Weights of a small sound classifier: moe top_k, width 256.
Rows from block 2 of a small sound classifier, named by matrix and row number. Rows with one number belong to one neuron. Each number is 50 + 15 x the weight over its row's rms, rounded and kept within 0 to 99. All counts start at 0. After the name is the row's rms in percent of the matrix's.
After each neuron's rows are labels from the 100 clips, of 14848, where the neuron reaches its highest value: "responds to" is what is common among them. Only what is clearly more common there than usual is listed. The data: read English sentences (LibriTTS-R). In brackets: how many of the 100.
# fc1: first MLP up (model.blocks.2.ff1.fc1.weight, 512x256), inputs 0-85
# fc2: first MLP down (model.blocks.2.ff1.fc2.weight, 256x512, transposed), outputs 0-85

fc1.8 134:55 53 42 46 63 49 71 41 53 52 48 27 54 44 49 39 18 54 55 26 69 51 52 46 25 52 21 18 67 59 49 68 70 49 24 72 68 42 55 39 47 67 70 58 35 39 55 21 44 54 42 44 54 44 56 47 89 45 27 63 52 51 44 47 35 38 40 28 26 46 58 60 56 65 54 70 67 58 27 34 63 52 50 32 68 59
fc2.8 123:99 30 40 29 40 45 57 40 65 42 71 69 52 49 51 48 56 28 63 65 52 40 72 45 68 48 59 33 36 44 62 32 46 55 55 59 28 63 54 68 46 45 38 43 63 35 42 39 79 24 59 62 52 65 20 59 66 34 84 51 37 47 61 35 81 63 53 57 88 86 42 44 78 65 18 43 21 58 61 49 25 54 44 57 43 34
responds to: voice: female (86)

fc1.152 108:45 69 58 38 36 56 41 48 54 50 62 49 41 34 51 38 54 50 68 40 64 59 29 53 38 37 11 84 87 52 63 48 65 63 40 65 36 30 24 46 62 63 50 73 49 42 50 43 57 60 60 67 31 52 22 29 73 41 55 60 66 32 41 52 33 36 47 54 53 59 60 59 41 29 45 68 81 24 36 77 36 39 42 32 38 78
fc2.152 121:66 59 60 57 55 35 75 50 41 64 61 20 52 29 57 51 60 55 60 51 58 12 33 79 69 22 78 34 40 34 60 20 49 35 41 41 47 41 57 52 66 34 33 41 37 79 66 51 39 40 38 10 79 76 28 69 61 67 58 56 66 26 78 52 69 49 58 55 51 44 46 46 78 43 27 10 42 78 75 45 39 45 68 35 46 49
responds to: voice: male (100)

fc1.227 070:24 47 50 50 65 65 22 61 46 46 77 60 76 29 53 61 76 67 45 56 69 43 30 59 53 33 48 48 68 38 45 56 55 52 37 46 60 62 28 60 69 40 74 58 34 54 30 62 52 53 30 44 46 42 44 43 27 63 20 64 70 26 44 50 69 49 56 39 37 64 61 46 76 35 29 40 70 74 41 51 55 56 48 53 45 48
fc2.227 077:55 70 41 55 54 32 64 43 55 57 19 52 27 44 42 20 31 37 49 67 38 61 25 43 36 72 44 65 37 69 54 52 28 63 41 65 36 18 78 34 60 60 36 22 61 39 52 49 42 35 57 48 60 23 70 69 60 58 77 23 14 69 78 28 41 44 67 74 78 54 47 66 32 75 73 52 53 63 68 22 19 50 53 78 72 51
responds to: voice: male (98)

fc1.509 117:58 50 58 65 42 58 35 53 58 28 49 55 59 35 53 33 51 28 36 31 57 41 64 47 61 41 44 27 45 58 46 64 70 54 63 53 54 36 46 54 41 34 33 45 38 29 26 40 51 67 52 51 80 68 77 63 42 43 48 45 47 55 82 47 52 93 33 44 63 63 54 60 26 72 74 35 53 49 30 23 75 50 86 49 59 37
fc2.509 109:27 64 53 56 39 37 65 51 59 81 62 59 73 45 66 75 63 49 47 62 39 82 48 72 33 42 54 38 64 59 66 72 16 50 70 39 35 64 60 40 67 44 52 41 77 58 30 68 60 72 31 56 31 21 45 36 68 57 53 60 27 58 24 57 94 43 59 46 35 66 27 34 37 21 32 38 37 47 59 35 77 43 67 37 71 55
responds to: voice: female (100)

fc1.364 093:61 62 68 69 44 40 60 64 57 33 34 46 64 52 60 69 56 43 50 44 50 35 35 21 54 57 28 62 33 37 35 59 45 60 70 64 43 13 28 67 71 65 42 72 53 44 47 63 54 65 45 76 41 64 49 41 57 40 42 58 64 21 52 26 47 46 30 41 38 40 35 53 39 20 32 43 46 43 43 44 54 40 22 43 49 55
fc2.364 104:57 44 48 59 39 36 30 43 44 73 42 42 27 14 39 57 68 52 42 39 39 40 52 75 36 23 57 37 60 76 48 53 57 53 42 60 54 25 78 68 47 40 61 21 58 61 51 28 49 59 52 33 69 31 73 64 58 49 54 48 31 53 44 59 53 43 47 59 54 51 71 54 58 57 53 50 74 81 47 55 41 69 54 68 53 60
responds to: voice: male (96)

fc1.15 061:72 25 48 50 39 27 37 45 39 44 64 50 50 49 38 40 46 45 43 44 58 67 57 52 50 34 50 85 55 13 28 59 71 65 46 70 26 58 48 44 72 54 36 50 25 42 42 64 51 69 72 47 43 49 51 47 44 45 34 69 29 45 46 54 63 65 58 54 46 68 31 43 59 35 45 74 55 54 58 79 26 47 70 32 55 55
fc2.15 068:64 79 47 61 27 52 40 46 62 60 16 36 43 58 64 22 47 43 45 68 37 64 49 44 28 61 57 49 39 60 51 34 38 41 51 44 34 46 12 55 58 72 45 60 99 56 52 66 42 61 56 25 46 36 64 73 72 78 50 41 59 39 49 48 41 22 52 44 60 37 50 52 48 33 41 36 22 54 70 63 70 20 22 67 59 45
responds to: voice: male (99)

fc1.349 055:52 44 47 46 70 59 53 37 60 58 59 28 44 42 51 46 23 62 50 68 85 50 38 53 57 44 21 32 31 44 57 22 47 29 48 71 81 51 50 52 65 42 26 43 45 42 55 27 52 84 47 24 44 69 44 33 56 42 32 61 62 50 46 48 48 43 37 62 22 61 50 51 44 61 70 55 62 56 48 51 55 43 50 56 54 73
fc2.349 067:49 52 60 38 17 57 51 52 26 45 63 66 49 38 40 46 68 49 45 55 55 42 77 41 68 54 73 69 77 32 46 45 49 63 35 53 11 48 50 63 53 47 57 61 60 60 66 86 51 12 57 69 61 39 26 73 61 46 59 54 42 52 48 39 62 69 72 55 69 66 64 17 70 22 36 27 04 26 41 34 60 38 44 38 72 59
responds to: voice: male (98)

fc1.104 142:52 70 57 34 35 66 61 46 42 27 60 32 69 63 71 43 50 54 24 29 49 67 35 71 60 54 70 50 50 60 52 27 50 29 47 41 55 75 74 61 63 56 46 39 41 61 40 62 68 44 70 28 51 67 47 70 49 51 44 60 14 66 65 50 48 65 65 24 58 56 62 37 41 57 61 67 36 75 35 22 57 69 65 27 55 74
fc2.104 134:54 27 31 58 42 62 33 58 50 37 58 55 39 56 41 60 47 56 45 43 27 28 48 34 41 53 18 39 71 50 72 42 56 42 75 29 58 64 57 60 31 40 64 48 54 42 62 29 39 57 52 55 46 37 56 44 50 49 35 55 35 69 54 49 69 45 50 51 67 46 29 19 43 59 47 50 54 28 68 41 55 20 24 72 73 42
responds to: voice: female (95)

fc1.347 122:50 73 17 67 64 67 31 15 35 29 37 67 51 27 59 57 84 41 41 43 46 36 64 51 55 40 47 53 55 35 62 52 49 48 49 52 66 27 46 40 66 17 73 53 43 60 23 44 52 53 49 30 52 47 55 31 53 42 39 66 55 62 50 45 44 36 57 41 32 57 53 33 40 27 46 16 50 72 33 51 57 17 64 51 02 54
fc2.347 130:70 37 37 35 34 30 64 69 43 57 31 47 60 51 23 45 31 57 58 69 39 66 22 58 52 30 61 35 44 52 56 11 44 32 50 55 36 54 31 39 33 70 22 51 58 39 76 44 50 72 49 73 48 55 46 45 66 62 55 29 49 51 67 52 45 29 60 53 32 42 49 65 57 59 46 60 55 42 69 43 29 50 45 44 67 35
responds to: voice: male (93)

fc1.328 053:42 42 39 61 66 67 34 51 39 49 55 54 51 55 63 69 66 54 10 35 46 39 55 37 38 43 49 48 67 60 36 46 76 48 61 42 16 57 76 61 68 78 61 40 17 76 61 45 85 60 71 52 49 30 61 66 73 54 30 54 60 53 49 59 67 92 27 32 41 56 60 46 54 64 52 59 61 30 66 68 73 53 58 31 53 45
fc2.328 061:51 55 37 61 43 52 52 29 73 47 50 45 61 59 52 47 41 36 94 70 61 46 42 44 37 67 71 42 50 54 48 64 59 27 47 62 53 52 40 21 50 32 36 70 62 39 72 67 39 69 34 08 34 63 61 26 25 42 71 66 41 60 29 74 44 50 44 61 46 40 40 45 50 44 45 48 41 77 53 50 49 60 42 70 76 56
responds to: voice: female (95)

fc1.124 121:32 50 62 27 67 48 55 41 58 45 74 58 43 33 57 30 37 60 68 58 60 65 64 48 49 39 64 37 41 39 49 31 57 64 57 51 41 84 51 49 58 63 67 43 29 32 48 34 60 59 52 55 57 51 37 70 48 53 34 44 26 66 67 37 54 99 60 60 29 46 47 60 63 48 36 51 27 34 40 49 34 37 87 65 77 29
fc2.124 112:58 50 06 70 48 59 58 60 09 60 46 23 62 56 41 41 39 52 47 51 48 29 41 47 47 77 42 57 25 57 37 78 31 48 53 46 65 27 42 67 56 22 43 67 56 64 73 60 30 50 36 29 37 34 74 38 66 42 44 66 45 78 40 67 30 36 42 25 46 24 50 33 16 35 55 49 38 25 59 38 83 46 38 47 42 48
responds to: voice: female (98)

fc1.289 022:59 66 42 65 48 46 55 36 41 32 51 54 32 61 45 50 44 35 45 06 68 77 48 59 38 36 47 66 55 38 50 57 52 57 39 41 45 36 56 39 82 45 31 57 47 49 61 48 28 43 59 36 65 70 29 26 75 35 36 32 58 24 65 30 60 71 74 54 65 45 41 71 61 20 66 79 58 58 67 56 35 44 49 28 60 46
fc2.289 027:41 45 71 37 48 51 26 58 52 71 36 50 63 67 61 35 41 61 59 80 32 39 52 54 66 46 51 40 42 68 50 40 54 45 48 43 51 46 18 72 25 46 58 66 67 47 70 42 76 62 44 44 49 30 46 82 33 62 62 45 43 61 57 56 58 17 29 39 37 35 55 29 42 57 26 12 39 41 48 63 46 44 68 76 43 65
responds to: voice: male (97)

fc1.218 105:47 64 47 34 40 52 20 29 72 62 46 45 64 43 34 50 61 25 48 55 55 78 57 44 66 41 57 65 49 33 71 49 66 57 58 55 56 57 45 55 47 58 26 59 72 57 67 48 49 46 61 60 36 44 27 48 40 47 27 65 59 27 70 43 55 48 13 41 79 59 44 50 46 41 35 62 44 57 51 36 54 44 79 73 61 40
fc2.218 102:71 40 25 60 86 53 74 64 36 36 26 59 42 47 67 47 32 59 59 59 62 48 37 31 52 45 43 35 50 37 54 37 49 48 38 45 56 62 69 33 76 41 49 27 23 34 57 46 41 41 32 60 62 57 44 60 69 17 53 47 40 77 32 36 56 59 70 45 36 32 42 45 58 63 57 36 40 42 48 53 59 91 28 44 55 46
responds to: voice: female (87)

fc1.459 113:42 49 41 41 52 41 48 27 59 50 06 44 58 45 48 25 74 75 74 54 71 63 35 53 71 35 17 42 73 35 50 71 31 33 00 67 46 61 43 33 46 58 41 49 45 51 61 59 35 23 43 69 59 27 57 42 66 55 58 47 42 25 45 31 46 39 58 57 67 55 54 27 68 63 45 44 63 72 78 37 45 25 35 32 42 72
fc2.459 128:61 52 58 41 37 23 55 70 69 48 75 49 48 43 54 42 24 15 71 63 27 38 33 49 59 57 53 60 33 62 60 19 87 47 66 55 54 49 36 62 61 24 38 58 33 75 48 36 45 70 64 61 40 39 29 66 34 43 32 59 63 54 40 44 56 42 68 13 40 51 55 67 49 13 40 54 35 43 58 48 27 62 62 38 53 33
responds to: voice: male (100)

fc1.0 147:58 30 61 25 26 40 71 41 39 39 36 73 52 43 41 67 37 51 42 73 45 59 53 52 44 38 38 38 23 61 46 49 40 43 56 56 66 52 60 43 37 50 78 65 56 35 49 55 45 88 22 78 63 47 35 36 37 51 48 36 61 14 35 45 51 53 68 65 61 38 52 45 61 69 30 45 37 62 23 40 35 53 40 32 73 63
fc2.0 117:35 63 68 46 60 59 30 52 33 55 74 71 50 72 35 40 29 33 53 69 40 74 66 32 32 56 67 19 39 61 53 59 42 63 65 70 61 60 49 64 25 21 38 55 50 35 42 39 31 40 60 39 76 43 46 39 61 32 23 38 59 80 68 65 54 41 59 52 51 47 38 61 63 52 72 46 59 43 44 59 61 36 73 46 16 54
responds to: voice: female (99)

fc1.99 145:59 82 36 49 63 70 65 48 73 59 63 65 47 58 66 73 58 39 36 53 35 42 15 40 58 55 52 61 50 24 07 48 52 57 51 42 61 63 67 65 34 68 48 34 47 57 25 51 61 58 54 41 40 46 76 60 36 60 57 16 56 35 62 59 69 36 35 54 45 60 13 43 31 60 58 50 42 61 50 67 76 52 58 49 50 26
fc2.99 132:43 44 59 58 57 59 39 31 65 55 44 13 31 56 48 74 39 65 14 58 45 70 78 56 71 43 38 71 51 43 49 50 55 54 50 32 60 72 35 65 53 36 54 53 54 33 34 48 24 33 58 26 26 74 85 30 43 60 45 60 33 44 19 32 47 34 60 29 58 61 58 51 42 85 40 57 54 39 39 51 58 24 70 58 65 54
responds to: voice: female (100)

fc1.357 040:57 36 74 76 59 50 49 65 55 36 20 53 73 71 24 42 57 53 49 38 66 48 24 61 56 33 34 54 49 42 48 67 68 51 39 61 37 52 78 41 42 70 36 66 64 19 62 48 54 66 57 58 51 67 40 24 80 56 31 32 45 45 63 41 77 51 64 15 44 47 60 40 43 46 46 60 59 66 58 50 44 31 56 44 35 68
fc2.357 045:64 62 55 41 45 53 46 30 62 51 48 43 25 39 58 67 53 48 61 72 54 44 37 35 66 26 41 52 58 59 44 43 71 57 49 39 63 59 22 24 66 36 45 24 53 76 48 30 34 32 25 50 51 41 38 65 50 55 62 60 79 44 51 34 39 50 66 70 40 24 49 35 34 46 44 34 51 50 44 66 25 86 53 63 97 28
responds to: voice: male (89)

fc1.485 147:35 62 53 46 50 60 51 38 58 67 59 55 51 58 53 41 68 28 45 34 41 62 67 38 48 50 36 36 39 44 15 61 63 70 57 47 57 85 60 57 73 55 85 40 58 53 59 67 69 47 50 58 55 45 57 51 40 65 56 53 61 37 61 34 55 62 39 38 65 57 44 36 80 53 60 35 33 72 70 38 70 48 59 54 46 47
fc2.485 124:58 56 55 63 26 29 58 65 51 52 58 63 48 83 45 67 39 48 37 53 55 69 34 51 47 47 59 36 15 47 49 32 36 48 45 61 50 42 67 13 52 50 47 48 57 73 56 74 27 61 44 15 52 54 67 49 54 49 80 35 49 68 47 72 73 43 86 46 40 40 62 31 42 48 38 20 47 13 38 32 62 31 52 60 35 33
responds to: voice: female (100)

fc1.439 127:39 15 47 68 42 60 70 20 60 44 40 56 55 30 55 56 29 45 45 23 46 82 76 83 83 72 36 47 60 41 39 47 44 84 38 59 69 39 62 47 53 56 39 71 39 23 45 63 72 54 15 26 72 47 60 47 45 51 40 67 86 57 19 51 38 53 42 61 75 40 77 63 49 52 35 55 31 63 57 88 44 29 76 71 54 82
fc2.439 131:79 47 65 16 64 41 15 38 40 47 60 51 48 51 49 63 60 53 36 55 25 18 35 42 25 49 47 63 36 54 59 48 33 55 50 47 53 69 30 58 36 37 47 55 41 69 64 37 68 33 63 47 33 35 81 61 79 39 40 46 48 76 58 68 68 75 51 36 09 86 36 68 56 45 59 48 33 49 47 44 42 44 50 39 32 40
responds to: voice: female (84)