{
  "model": "sound classifier",
  "dataset": "read English sentences (LibriTTS-R)",
  "train_examples": 15625,
  "time_shift_ms": 100,
  "n_mels": 64,
  "hop_length": 160,
  "input": "log_mel",
  "spec_augment": true,
  "win_length": 400,
  "targets": ["voice"],
  "num_classes": 2,
  "arch": "conformer",
  "norm": "layernorm",
  "hidden_act": "gelu",
  "mlp_ratio": 2,
  "head_dim": 16,
  "fused_qkv": true,
  "qk_norm": false,
  "inner_norm": false,
  "moe": "top_k",
  "num_experts": 4,
  "moe_every": 2,
  "expert_mlp_ratio": 0.5,
  "experts_per_token": 2,
  "shared_expert": false,
  "subsampling": 4,
  "layers": 6,
  "width": 256,
  "positions": "learned",
  "kernel_size": 9,
  "loss": "cross_entropy",
  "residual_init": "none",
  "optimizer": "muon",
  "muon_scale": "original",
  "learning_rate": 0.015,
  "momentum": 0.95,
  "nesterov": true,
  "orthogonalizer": "newton_schulz_5",
  "adamw_lr_other_params": 0.00072,
  "max_grad_norm": 3.0,
  "ema_decay": 0.995,
  "max_steps": 6100,
  "batch_size": 384,
  "epochs": 149.9,
  "lr_schedule": "linear",
  "final_lr_fraction": 0,
  "warmup_steps": 610,
  "weight_decay": 0.1,
  "adamw_weight_decay_other_params": 0.01
}
Rows from block 2 of a small sound classifier, named by matrix and row number. Rows with one number belong to one neuron. Each number is 128 + 32 x the weight over its row's rms, rounded and kept within 0 to 255. All counts start at 0. Numbers have three digits each.
After each neuron's rows are labels from the 100 clips, of 14848, where the neuron reaches its highest value: "top examples" is what is common among them; "loudest" is the band of the loudest frequency at the time of the peak. Only what is clearly more common there than usual is listed. The data: read English sentences (LibriTTS-R).
# fc1: second MLP up (model.blocks.2.mlp.fc1.weight, 512x256), inputs 86-171
# fc2: second MLP down (model.blocks.2.mlp.fc2.weight, 256x512, transposed), outputs 86-171

fc1.218:122115175149182190122100094184146144146117116166117098099146178174174078145175123089158088163150135116159128131101110182191037136094151132082106117098130056167153134179114128069121150131130168148176154109094161134104126132123095140064175135151194155145118118
fc2.218:061136110116106071168145158137130112044090083137138099138136090108137156114088105170081153154128109172130130127138198080100205121164119130165153142120140139107111181041208137144119131150155143107117113134121104066120075187169124067113154135128091171154142172
top examples: voice: female
loudest: 500 to 1000 Hz

fc1.203:123121172097108154146104119169106069133129154109122132132156043149133092147135144180112112144155169116131059121111095122143080127119115146104100153098191131153145155136126183078154121105135125107154120142111114098099139106163110136109132091153155146173112167
fc2.203:112135089149112112076184174103109126151148147125116121128081173103124136088094145128098139131127134132094202117180174156143125203137180117176137084127090087146122138104155120103102097161084106171152156115105209152152137126124178105079150143073077099130044120
top examples: voice: female
loudest: 4000 to 8000 Hz

fc1.341:111086126105176067049188122123118135143135147137104116129132143098095150149085065126137089102162153118126091122142128116126120100096142147127116133075110152144136125132170126132173105135062165162074089091129125167214131122172096148144154103123127120139129166
fc2.341:154111107087117222192077178192167070121142104125157180105167136200156152138140122091071179060125138109122121125159114148125091174083110113061187137168113139129135133135094113163124093148155142091133128150084139127077144155107092133167142118072100128143036118
top examples: voice: female
loudest: 4000 to 8000 Hz

fc1.367:074123111180121085162159153063133087136111082127164153128100133133099130164131114162067100196164148133156152114125081042114196137152175097100104139121142129128153135100062069076080130122135100081183098124059183116138113162189108174079151096117169118114118093
fc2.367:126166073069125122101099144197100140125104246088113107080136153124155069114087137090142117113085087110096117142098163214128101084113135127160176104100146130143127152157123135151184152121112132154144160185166118123144158095065153086154114105132166155139140058
top examples: voice: female
loudest: 250 to 500 Hz

fc1.412:181102059130152118165086132130143164138159121170111077152118149150101109149115126111152150155141165163151158114076075124118149105116080151125179138163141108154104130124119060103149156130156137160099189137133135088144108166090094149124125071108111101061155093
fc2.412:106150150111085097078127094143151065122037144104110168107112151109151158146121139132154178125086050103080146162168129154132143131115123133099137055113115134109158100168161170131149129143141205116130147083109085154098145115132199118161155114178167144168105108
top examples: voice: female
loudest: 500 to 1000 Hz

fc1.185:140083139120137118177176115168143074164143075124053143064143136125092114078167106165104153124157061124061101140150135137136139181093108171136149113125111124137143171105124138111108162196199142134058132148135159158121094182126149116099133166141178148147149124
fc2.185:093125078119125195080164105158089178098103148149176103143116129163138117112077142135145114116133193135105075120124106115127100129154144143133111104125182134056144069135134094168136096095113107152146129139148138123075190097181172125149096126112108108098073144
top examples: voice: female
loudest: 250 to 500 Hz

fc1.415:128082032140121104108131147180014122106152057127119138123125098165155092082113141182106128131088140095094104127152121130115140179168173143103120202091131122102080097172135127081158176144134087149125069136123109145106115142089090110104147135153158129125098085
fc2.415:189166190081140120161121148113185151139147134168152164089118129123126118166131134094145131163106137149158147159097093162077152084141100115113142098162152165135207137106099126150137119098098088121098178073068127105100174077164097099092147080137164143139173167
top examples: voice: female
loudest: 250 to 500 Hz

fc1.174:119127182155192073097043128158078129130122151131137117104083120166137147132139094134089098120129126130175127141188048127160112101120179115156149161126168159120090109104189102133198101120112179147098115094162122094165097163150137119098110140039114122114074126
fc2.174:108060182110089178122185151145164104103115138104098112071147155111120104203109166164150169144129113102123093127136132104104114135096079143083171154137083130157183144119084126125113140134139130093122106122137112164125187113101082116117166100187153147096134123
top examples: voice: female
loudest: 4000 to 8000 Hz

fc1.361:171092109129090135128106129085116180122059168141151100081156067120161167143060179096084172134118123099160108137146077134083139147178118177130148122140140099188078080196075135139127128094181154181140144163105165114146103097137099128134186124121133095146123158
fc2.361:115147135140158145112195124131095055135078074123099163163144129145084208161117150118076097156142138109111099121140134214127157156119135077101125152109154139136124150132130126111148104137112110118158122124126064079106156145135146123165122139133155127110099135
top examples: voice: female
loudest: 250 to 500 Hz

fc1.126:142097115188141117157164119128112137047114127172153149148051120093091131191138137137130098115108153173071131184094086105121097181078105115147143076096199137129117184144191140156205144142105100133149125136143176107078085090102146075088144104167157123111099101
fc2.126:121156116160123169072075212135087190102190114095108125140158129103169151087114141129117132121148144060183105090136140156160120089188114168154111151143101120128120091135117110114084090098123111113092133138109069119102160129142146185169146143052103137123124202
top examples: voice: male
loudest: 4000 to 8000 Hz

fc1.358:167081122192122115106127140192129151104115112148109119133159077161116151149173147076156116148092104133129158145133114132085166166168089141147095113102152113123129140114134133100090142111161159112056095165117212114065123123133060134135138098130176115128094170
fc2.358:112136162074086109110131090141116104172080114118132106125163160115082113089100142169186113120181125100171136091130149132133124178148126117109147107094097110150146072091092143126146158147131152136187170153143168128122125120139112105049185223180139118124086058
top examples: voice: female
loudest: 500 to 1000 Hz

fc1.417:137150156139152107120130108095176117121144149130116099170126108178119121130089112088123139154143131129111079085121096137115126099135160092143107154118106196094178095186127079096101116151188126145114089183122082145154113142087183151118122105116089110183110145
fc2.417:101117112135100106131182103158111185170075088114084147119133141152083166105097087104191102094151118157107175167105176113125164160183057115101127083151149096156162139145160153138193122132098131058143197152139110143096105123160051111157115113127159108120081046
top examples: voice: female
loudest: 500 to 1000 Hz

fc1.279:114158097183138160187125110124128095108121120157110118133122159151089135110136114141136104048089124094099119168180130125123133155134139168116170121133124120139160130125130121042114116027109141135182130154126078111154155120102139158117123091170182163145196153
fc2.279:114078176060121099074133103158173130153149076113134151098125110147175120186134153166129154209162072117118124094128111156121093087123134123105099152107140146112108098110178109209046114198148094113098154147142172173126122135135137112163121121107143067130072113
top examples: voice: female
loudest: 250 to 500 Hz

fc1.113:142103105108154091174085178150095085098219149161133162140090123084113122097154135135147113154125130163122111164082097121151095110162142077140139113148137118146072151181103079091132116117175130093098110175145163132132083133193190143124130151113174150048089124
fc2.113:119156129156124118156172068097174193100128124150167148086150107144167138135094147119126098074067134069125103150133164139147151183119134140086085127110135110098141160065079151152106133152095126189177156092165131148151148122059111136141119107095109166187162069
top examples: voice: female
loudest: 500 to 1000 Hz

fc1.72:196131144162124157107159136166130112175106097076126130076090137127156182149184140119132107150108063165147164113061108103093113169150148124102117179114085135144130155114106090147114182153115120191137158091176164152078135127120100129117098091137158092111127130
fc2.72:031086165096157123077150120189154138067144108137147171150172070192135080151116212162108103173133128124109111130165112129159162134086086103179115146096153125145084092144107086095098084159133147089136161152112086069157145182197150124122176158149117124162154094
top examples: voice: female
loudest: 500 to 1000 Hz

fc1.102:154118116168107089121072125174084098111090101149137182118133065125154046205157125090127066088168111129124125085104117091109104137119114124093143140144162088117083088146193151184112123119114136129100119181160157120100105127141136154158111208076192142088104139
fc2.102:126125185077098125069192131077141138145117152154180093121166167035094154084096166165104114107092149077134069128156119117104207129138153160083086147156126142127147105129119115104097096106131140107157136105193130101196149162135097146130187081132042173120163101
top examples: voice: female
loudest: 250 to 500 Hz

fc1.224:137175152137172120104173139093107102123086113100122115104106142126016151175072092093210124145157117195157092121126142091113106039134176083112110152135095128117159147116101133094101136086188165071165120150098118131187112114114103063190126187082125135058112122
fc2.224:134086117083072131090135175199135127137177186118096186107101104175195098124126153153089141082077133075090110146123178139119142136140124128116138125119148167112122150150156132144160128195121150155094121113128122160050135155128151133115069084148121200122136097
top examples: voice: female
loudest: 4000 to 8000 Hz

fc1.276:128140116103151166090157136130124144106085109183111155160147107121103143097150097150101152155147113102103172114141152092113156095100158130155103117124080162196105208084132079100116133163173142193184221125098100165081109122128159145156130143133124146096076073
fc2.276:117102130124124132167156117200095106141121122130147081098144137135188145188156160132098113091091128112128084149118120152129133164121108073109132134093181116044158041183160148180177105091141169088070115169140146132166144152190100112117151110101108128170150165
top examples: voice: female
loudest: 250 to 500 Hz

fc1.432:117105121094109114132169137176166204173157147116120081109147147131052111144130077105151127166150183132146170114100116072122124134193180128074167170078107126124111157158148117148131091113151163174124099135095079127140087173136055089106088127082050136109133080
fc2.432:156205138067110136112116107127170109079113094109186113162112072165112138123114196074127106103111147161128098104114133138138167083161129085082092151187128141115144126107145137158174131132150096095080165130169121103057077097151116093132103138170174111163129115
top examples: voice: female
loudest: 500 to 1000 Hz

fc1.335:074160157159139130109067148135085141133157144166114101169155144125147072134144068111136120137183152137158107138145117097130186082186126156139144114125140100119140097133131141104089195137154084093086095120147106104113061192177142112134124149164121084167137110
fc2.335:146159132112106122128148104139148095134124120062199157130183100108097156136149158143110179102059140125071159073119139125120079141089168126122116154170071125099133094154148109140153052127165179157132174086103082101142174091100111114102118164168146115098146173
top examples: voice: female
loudest: 250 to 500 Hz

fc1.8:121112136139110119068123123194136136105101153145135158110126120082119162102087059146118143105125126138084135139119098092103164178132130172144162191171130110075111190170136086119156143065115108107069123141111084127088114149078141139134133107112130139122167129
fc2.8:203116100133145181133102099079077122142129136100148065131100158141064089136130139136157126090110128111157129134067150119129182108139128129085066137116106159176095095148150145147071100129157168187181093172170163144168159101156103120123143127090150165124138061
top examples: voice: female
loudest: 250 to 500 Hz

fc1.329:101116131198128123129117187159120164131157112120158119093101140128094109113148145175133165217142097136115064151120062069159148066164178142088079129123104130158131194096125138115166074111175049131071170165131119079079148127155103176129135118145114124156071149
fc2.329:118132174084126140120169121107124090127132153122077081156118133171124167133120131106107101078115160095168157107161200146101150123111098110166145151104183116080092128131159110105100119172143183123110152068097184164164129075129146111172119172094153142042135147
top examples: voice: male
loudest: 500 to 1000 Hz

fc1.447:119178132120078131136167104174096093059094159127101110111108077155094133121122145122143127110124156091111094150136115154084100137149141176118087134142177172158133167050221114113172076160118110111113162118154133076171133090121092117081160113132191143166129096
fc2.447:126065196159154070170109211106128152173129076125099132080150113105146069136137107154176123130185141092148126081160138089076126112101072136099154093134134102119138078125096176121108163090171186159165132130106115152100167194177159101127121119076084129108138102
top examples: voice: female
loudest: 250 to 500 Hz

fc1.272:098109127113146128148112133079128152124106148112161146128164085087167150135159134151141129101138164139115094111127173089157147144150159156157147148092135097137129127134171154124071092146084100111091093150113074089107187137106105137131140137175148141129149154
fc2.272:217173144134074141150141136149111136097154095176141147156116148124159093150103120105124133165149043058100127123095102135102103145094101109081138122118093169134138099084094132131149083124142160127117144162160199098154128142161125125152131082061157108106109155
top examples: voice: female
loudest: 250 to 500 Hz

fc1.10:133140165190147081159112150094152090087136121136119132122167088147106144098066120118135123108120132140187077076130123096114088078124139090136103159046147120143149166158091103127099142164194110173095171078118141160113147062147076113130122110140143136134055139
fc2.10:117131114110146139109147155175124142110064126150146098119154179179088140120097057169085070115097123131134209107118175116132141164202114109068100100221134115132106126134154096110142125080110158140147090131127051127079074186144128176061128132089115111204169120
top examples: voice: female
loudest: 500 to 1000 Hz

fc1.180:144149118090182123092161181052081099140104135111036140146082110206092159117123082083132127133104108137094122110127167124176056188129135121092157081083140132120094139119192083207163093170123139143054194195134135130173118133140148067118106103147239105080205102
fc2.180:115072146113128123147099146159133141125156180153184087153150123074154168121175156081101111106129083097086105163158109102068140168104135183156197146144160153114175113143120140128107126102103090146155091142120164112108122135170105186084182205105058119173138149
top examples: voice: female
loudest: 4000 to 8000 Hz

fc1.118:124139154213097148168123145140138128104108092093142121096103105125090120131146065146092152174122108174106152127130118136143116189104098131138140108154175140133121106115116161165188164138102120118050158136119147117162089188138092156091143111152150124095076190
fc2.118:141164141116148148120151154098106056190143078123141110100157142129125132101110172071163131101153161102105058108156084063117195117131085109160146134135139089168086152132176155152107160114125150146119119091123114138121164066103142095151096142104093107155108165
top examples: voice: female
loudest: 4000 to 8000 Hz

fc1.503:103120121125136172172106111129134064112141062196141155164136110080091153136144080099087091029113068125129180081138097119164112132143095092076131122070160163167169114049133125074131116196171160121093152164097139088147136181140136116072120150098169110120147165
fc2.503:085108149108135061083139086123086172117110120139119098144128094143146082116123148127111149161161170140142116161140110132131138120093146177179092105128146047076115159101178065225160094086154128111161221114161147141110162124121157166100207132118088160112180136
top examples: voice: female
loudest: 250 to 500 Hz

fc1.421:145089134072131173125130174145143108158105108175165105103170138092106158153098164097185141150162158076091154093176211086178084118114140186181157144114139108081139154178120148091085145109136098169109179084142083109105140137156140115129126110093129131136088158
fc2.421:118145137169122116131147089112100174113133109150079070134118046143110137136116087193094127119077131137172147192141087146088145134172127079121107114113134114112163071075157109129148134109156130095112186182159142112165091100106146153103124164132164163152172131
top examples: voice: female
loudest: 4000 to 8000 Hz

fc1.186:169117156168180133078090130087040148147126101128148125141129155116158099135100129149082106112141186137136160123126128122105076189154171101060099157185130136142140141133071084164089185144138131126137104153138115154119096124175102137127124102146124170161103092
fc2.186:135113161122132071147150118137119170149083121082105154098096118141135155095184159137163101181110107093128079152093131163149159108116131103161138118091194143057083084132124135131122151096166059126159095116185224137157133194169106121128130107100154067089088132
top examples: voice: female
loudest: 250 to 500 Hz

fc1.235:098161115165144134101090103148092075141090163175157160140150091156067147103107158156114127130141105147138123098122131191178114198152152108174126137107135127110113107169100083115144077199162151175176082072137108078118118109089107136151047112147136175144088120
fc2.235:103128130082148121134197192127181168118203082086134117135098155093181123139159124119121109104135119135104093138182175073114142097092095129159142140108140130137103191114195114154147163117138107149080061182148125134126177142123146178155113144092180098088133154
top examples: voice: female
loudest: 250 to 500 Hz; 500 to 1000 Hz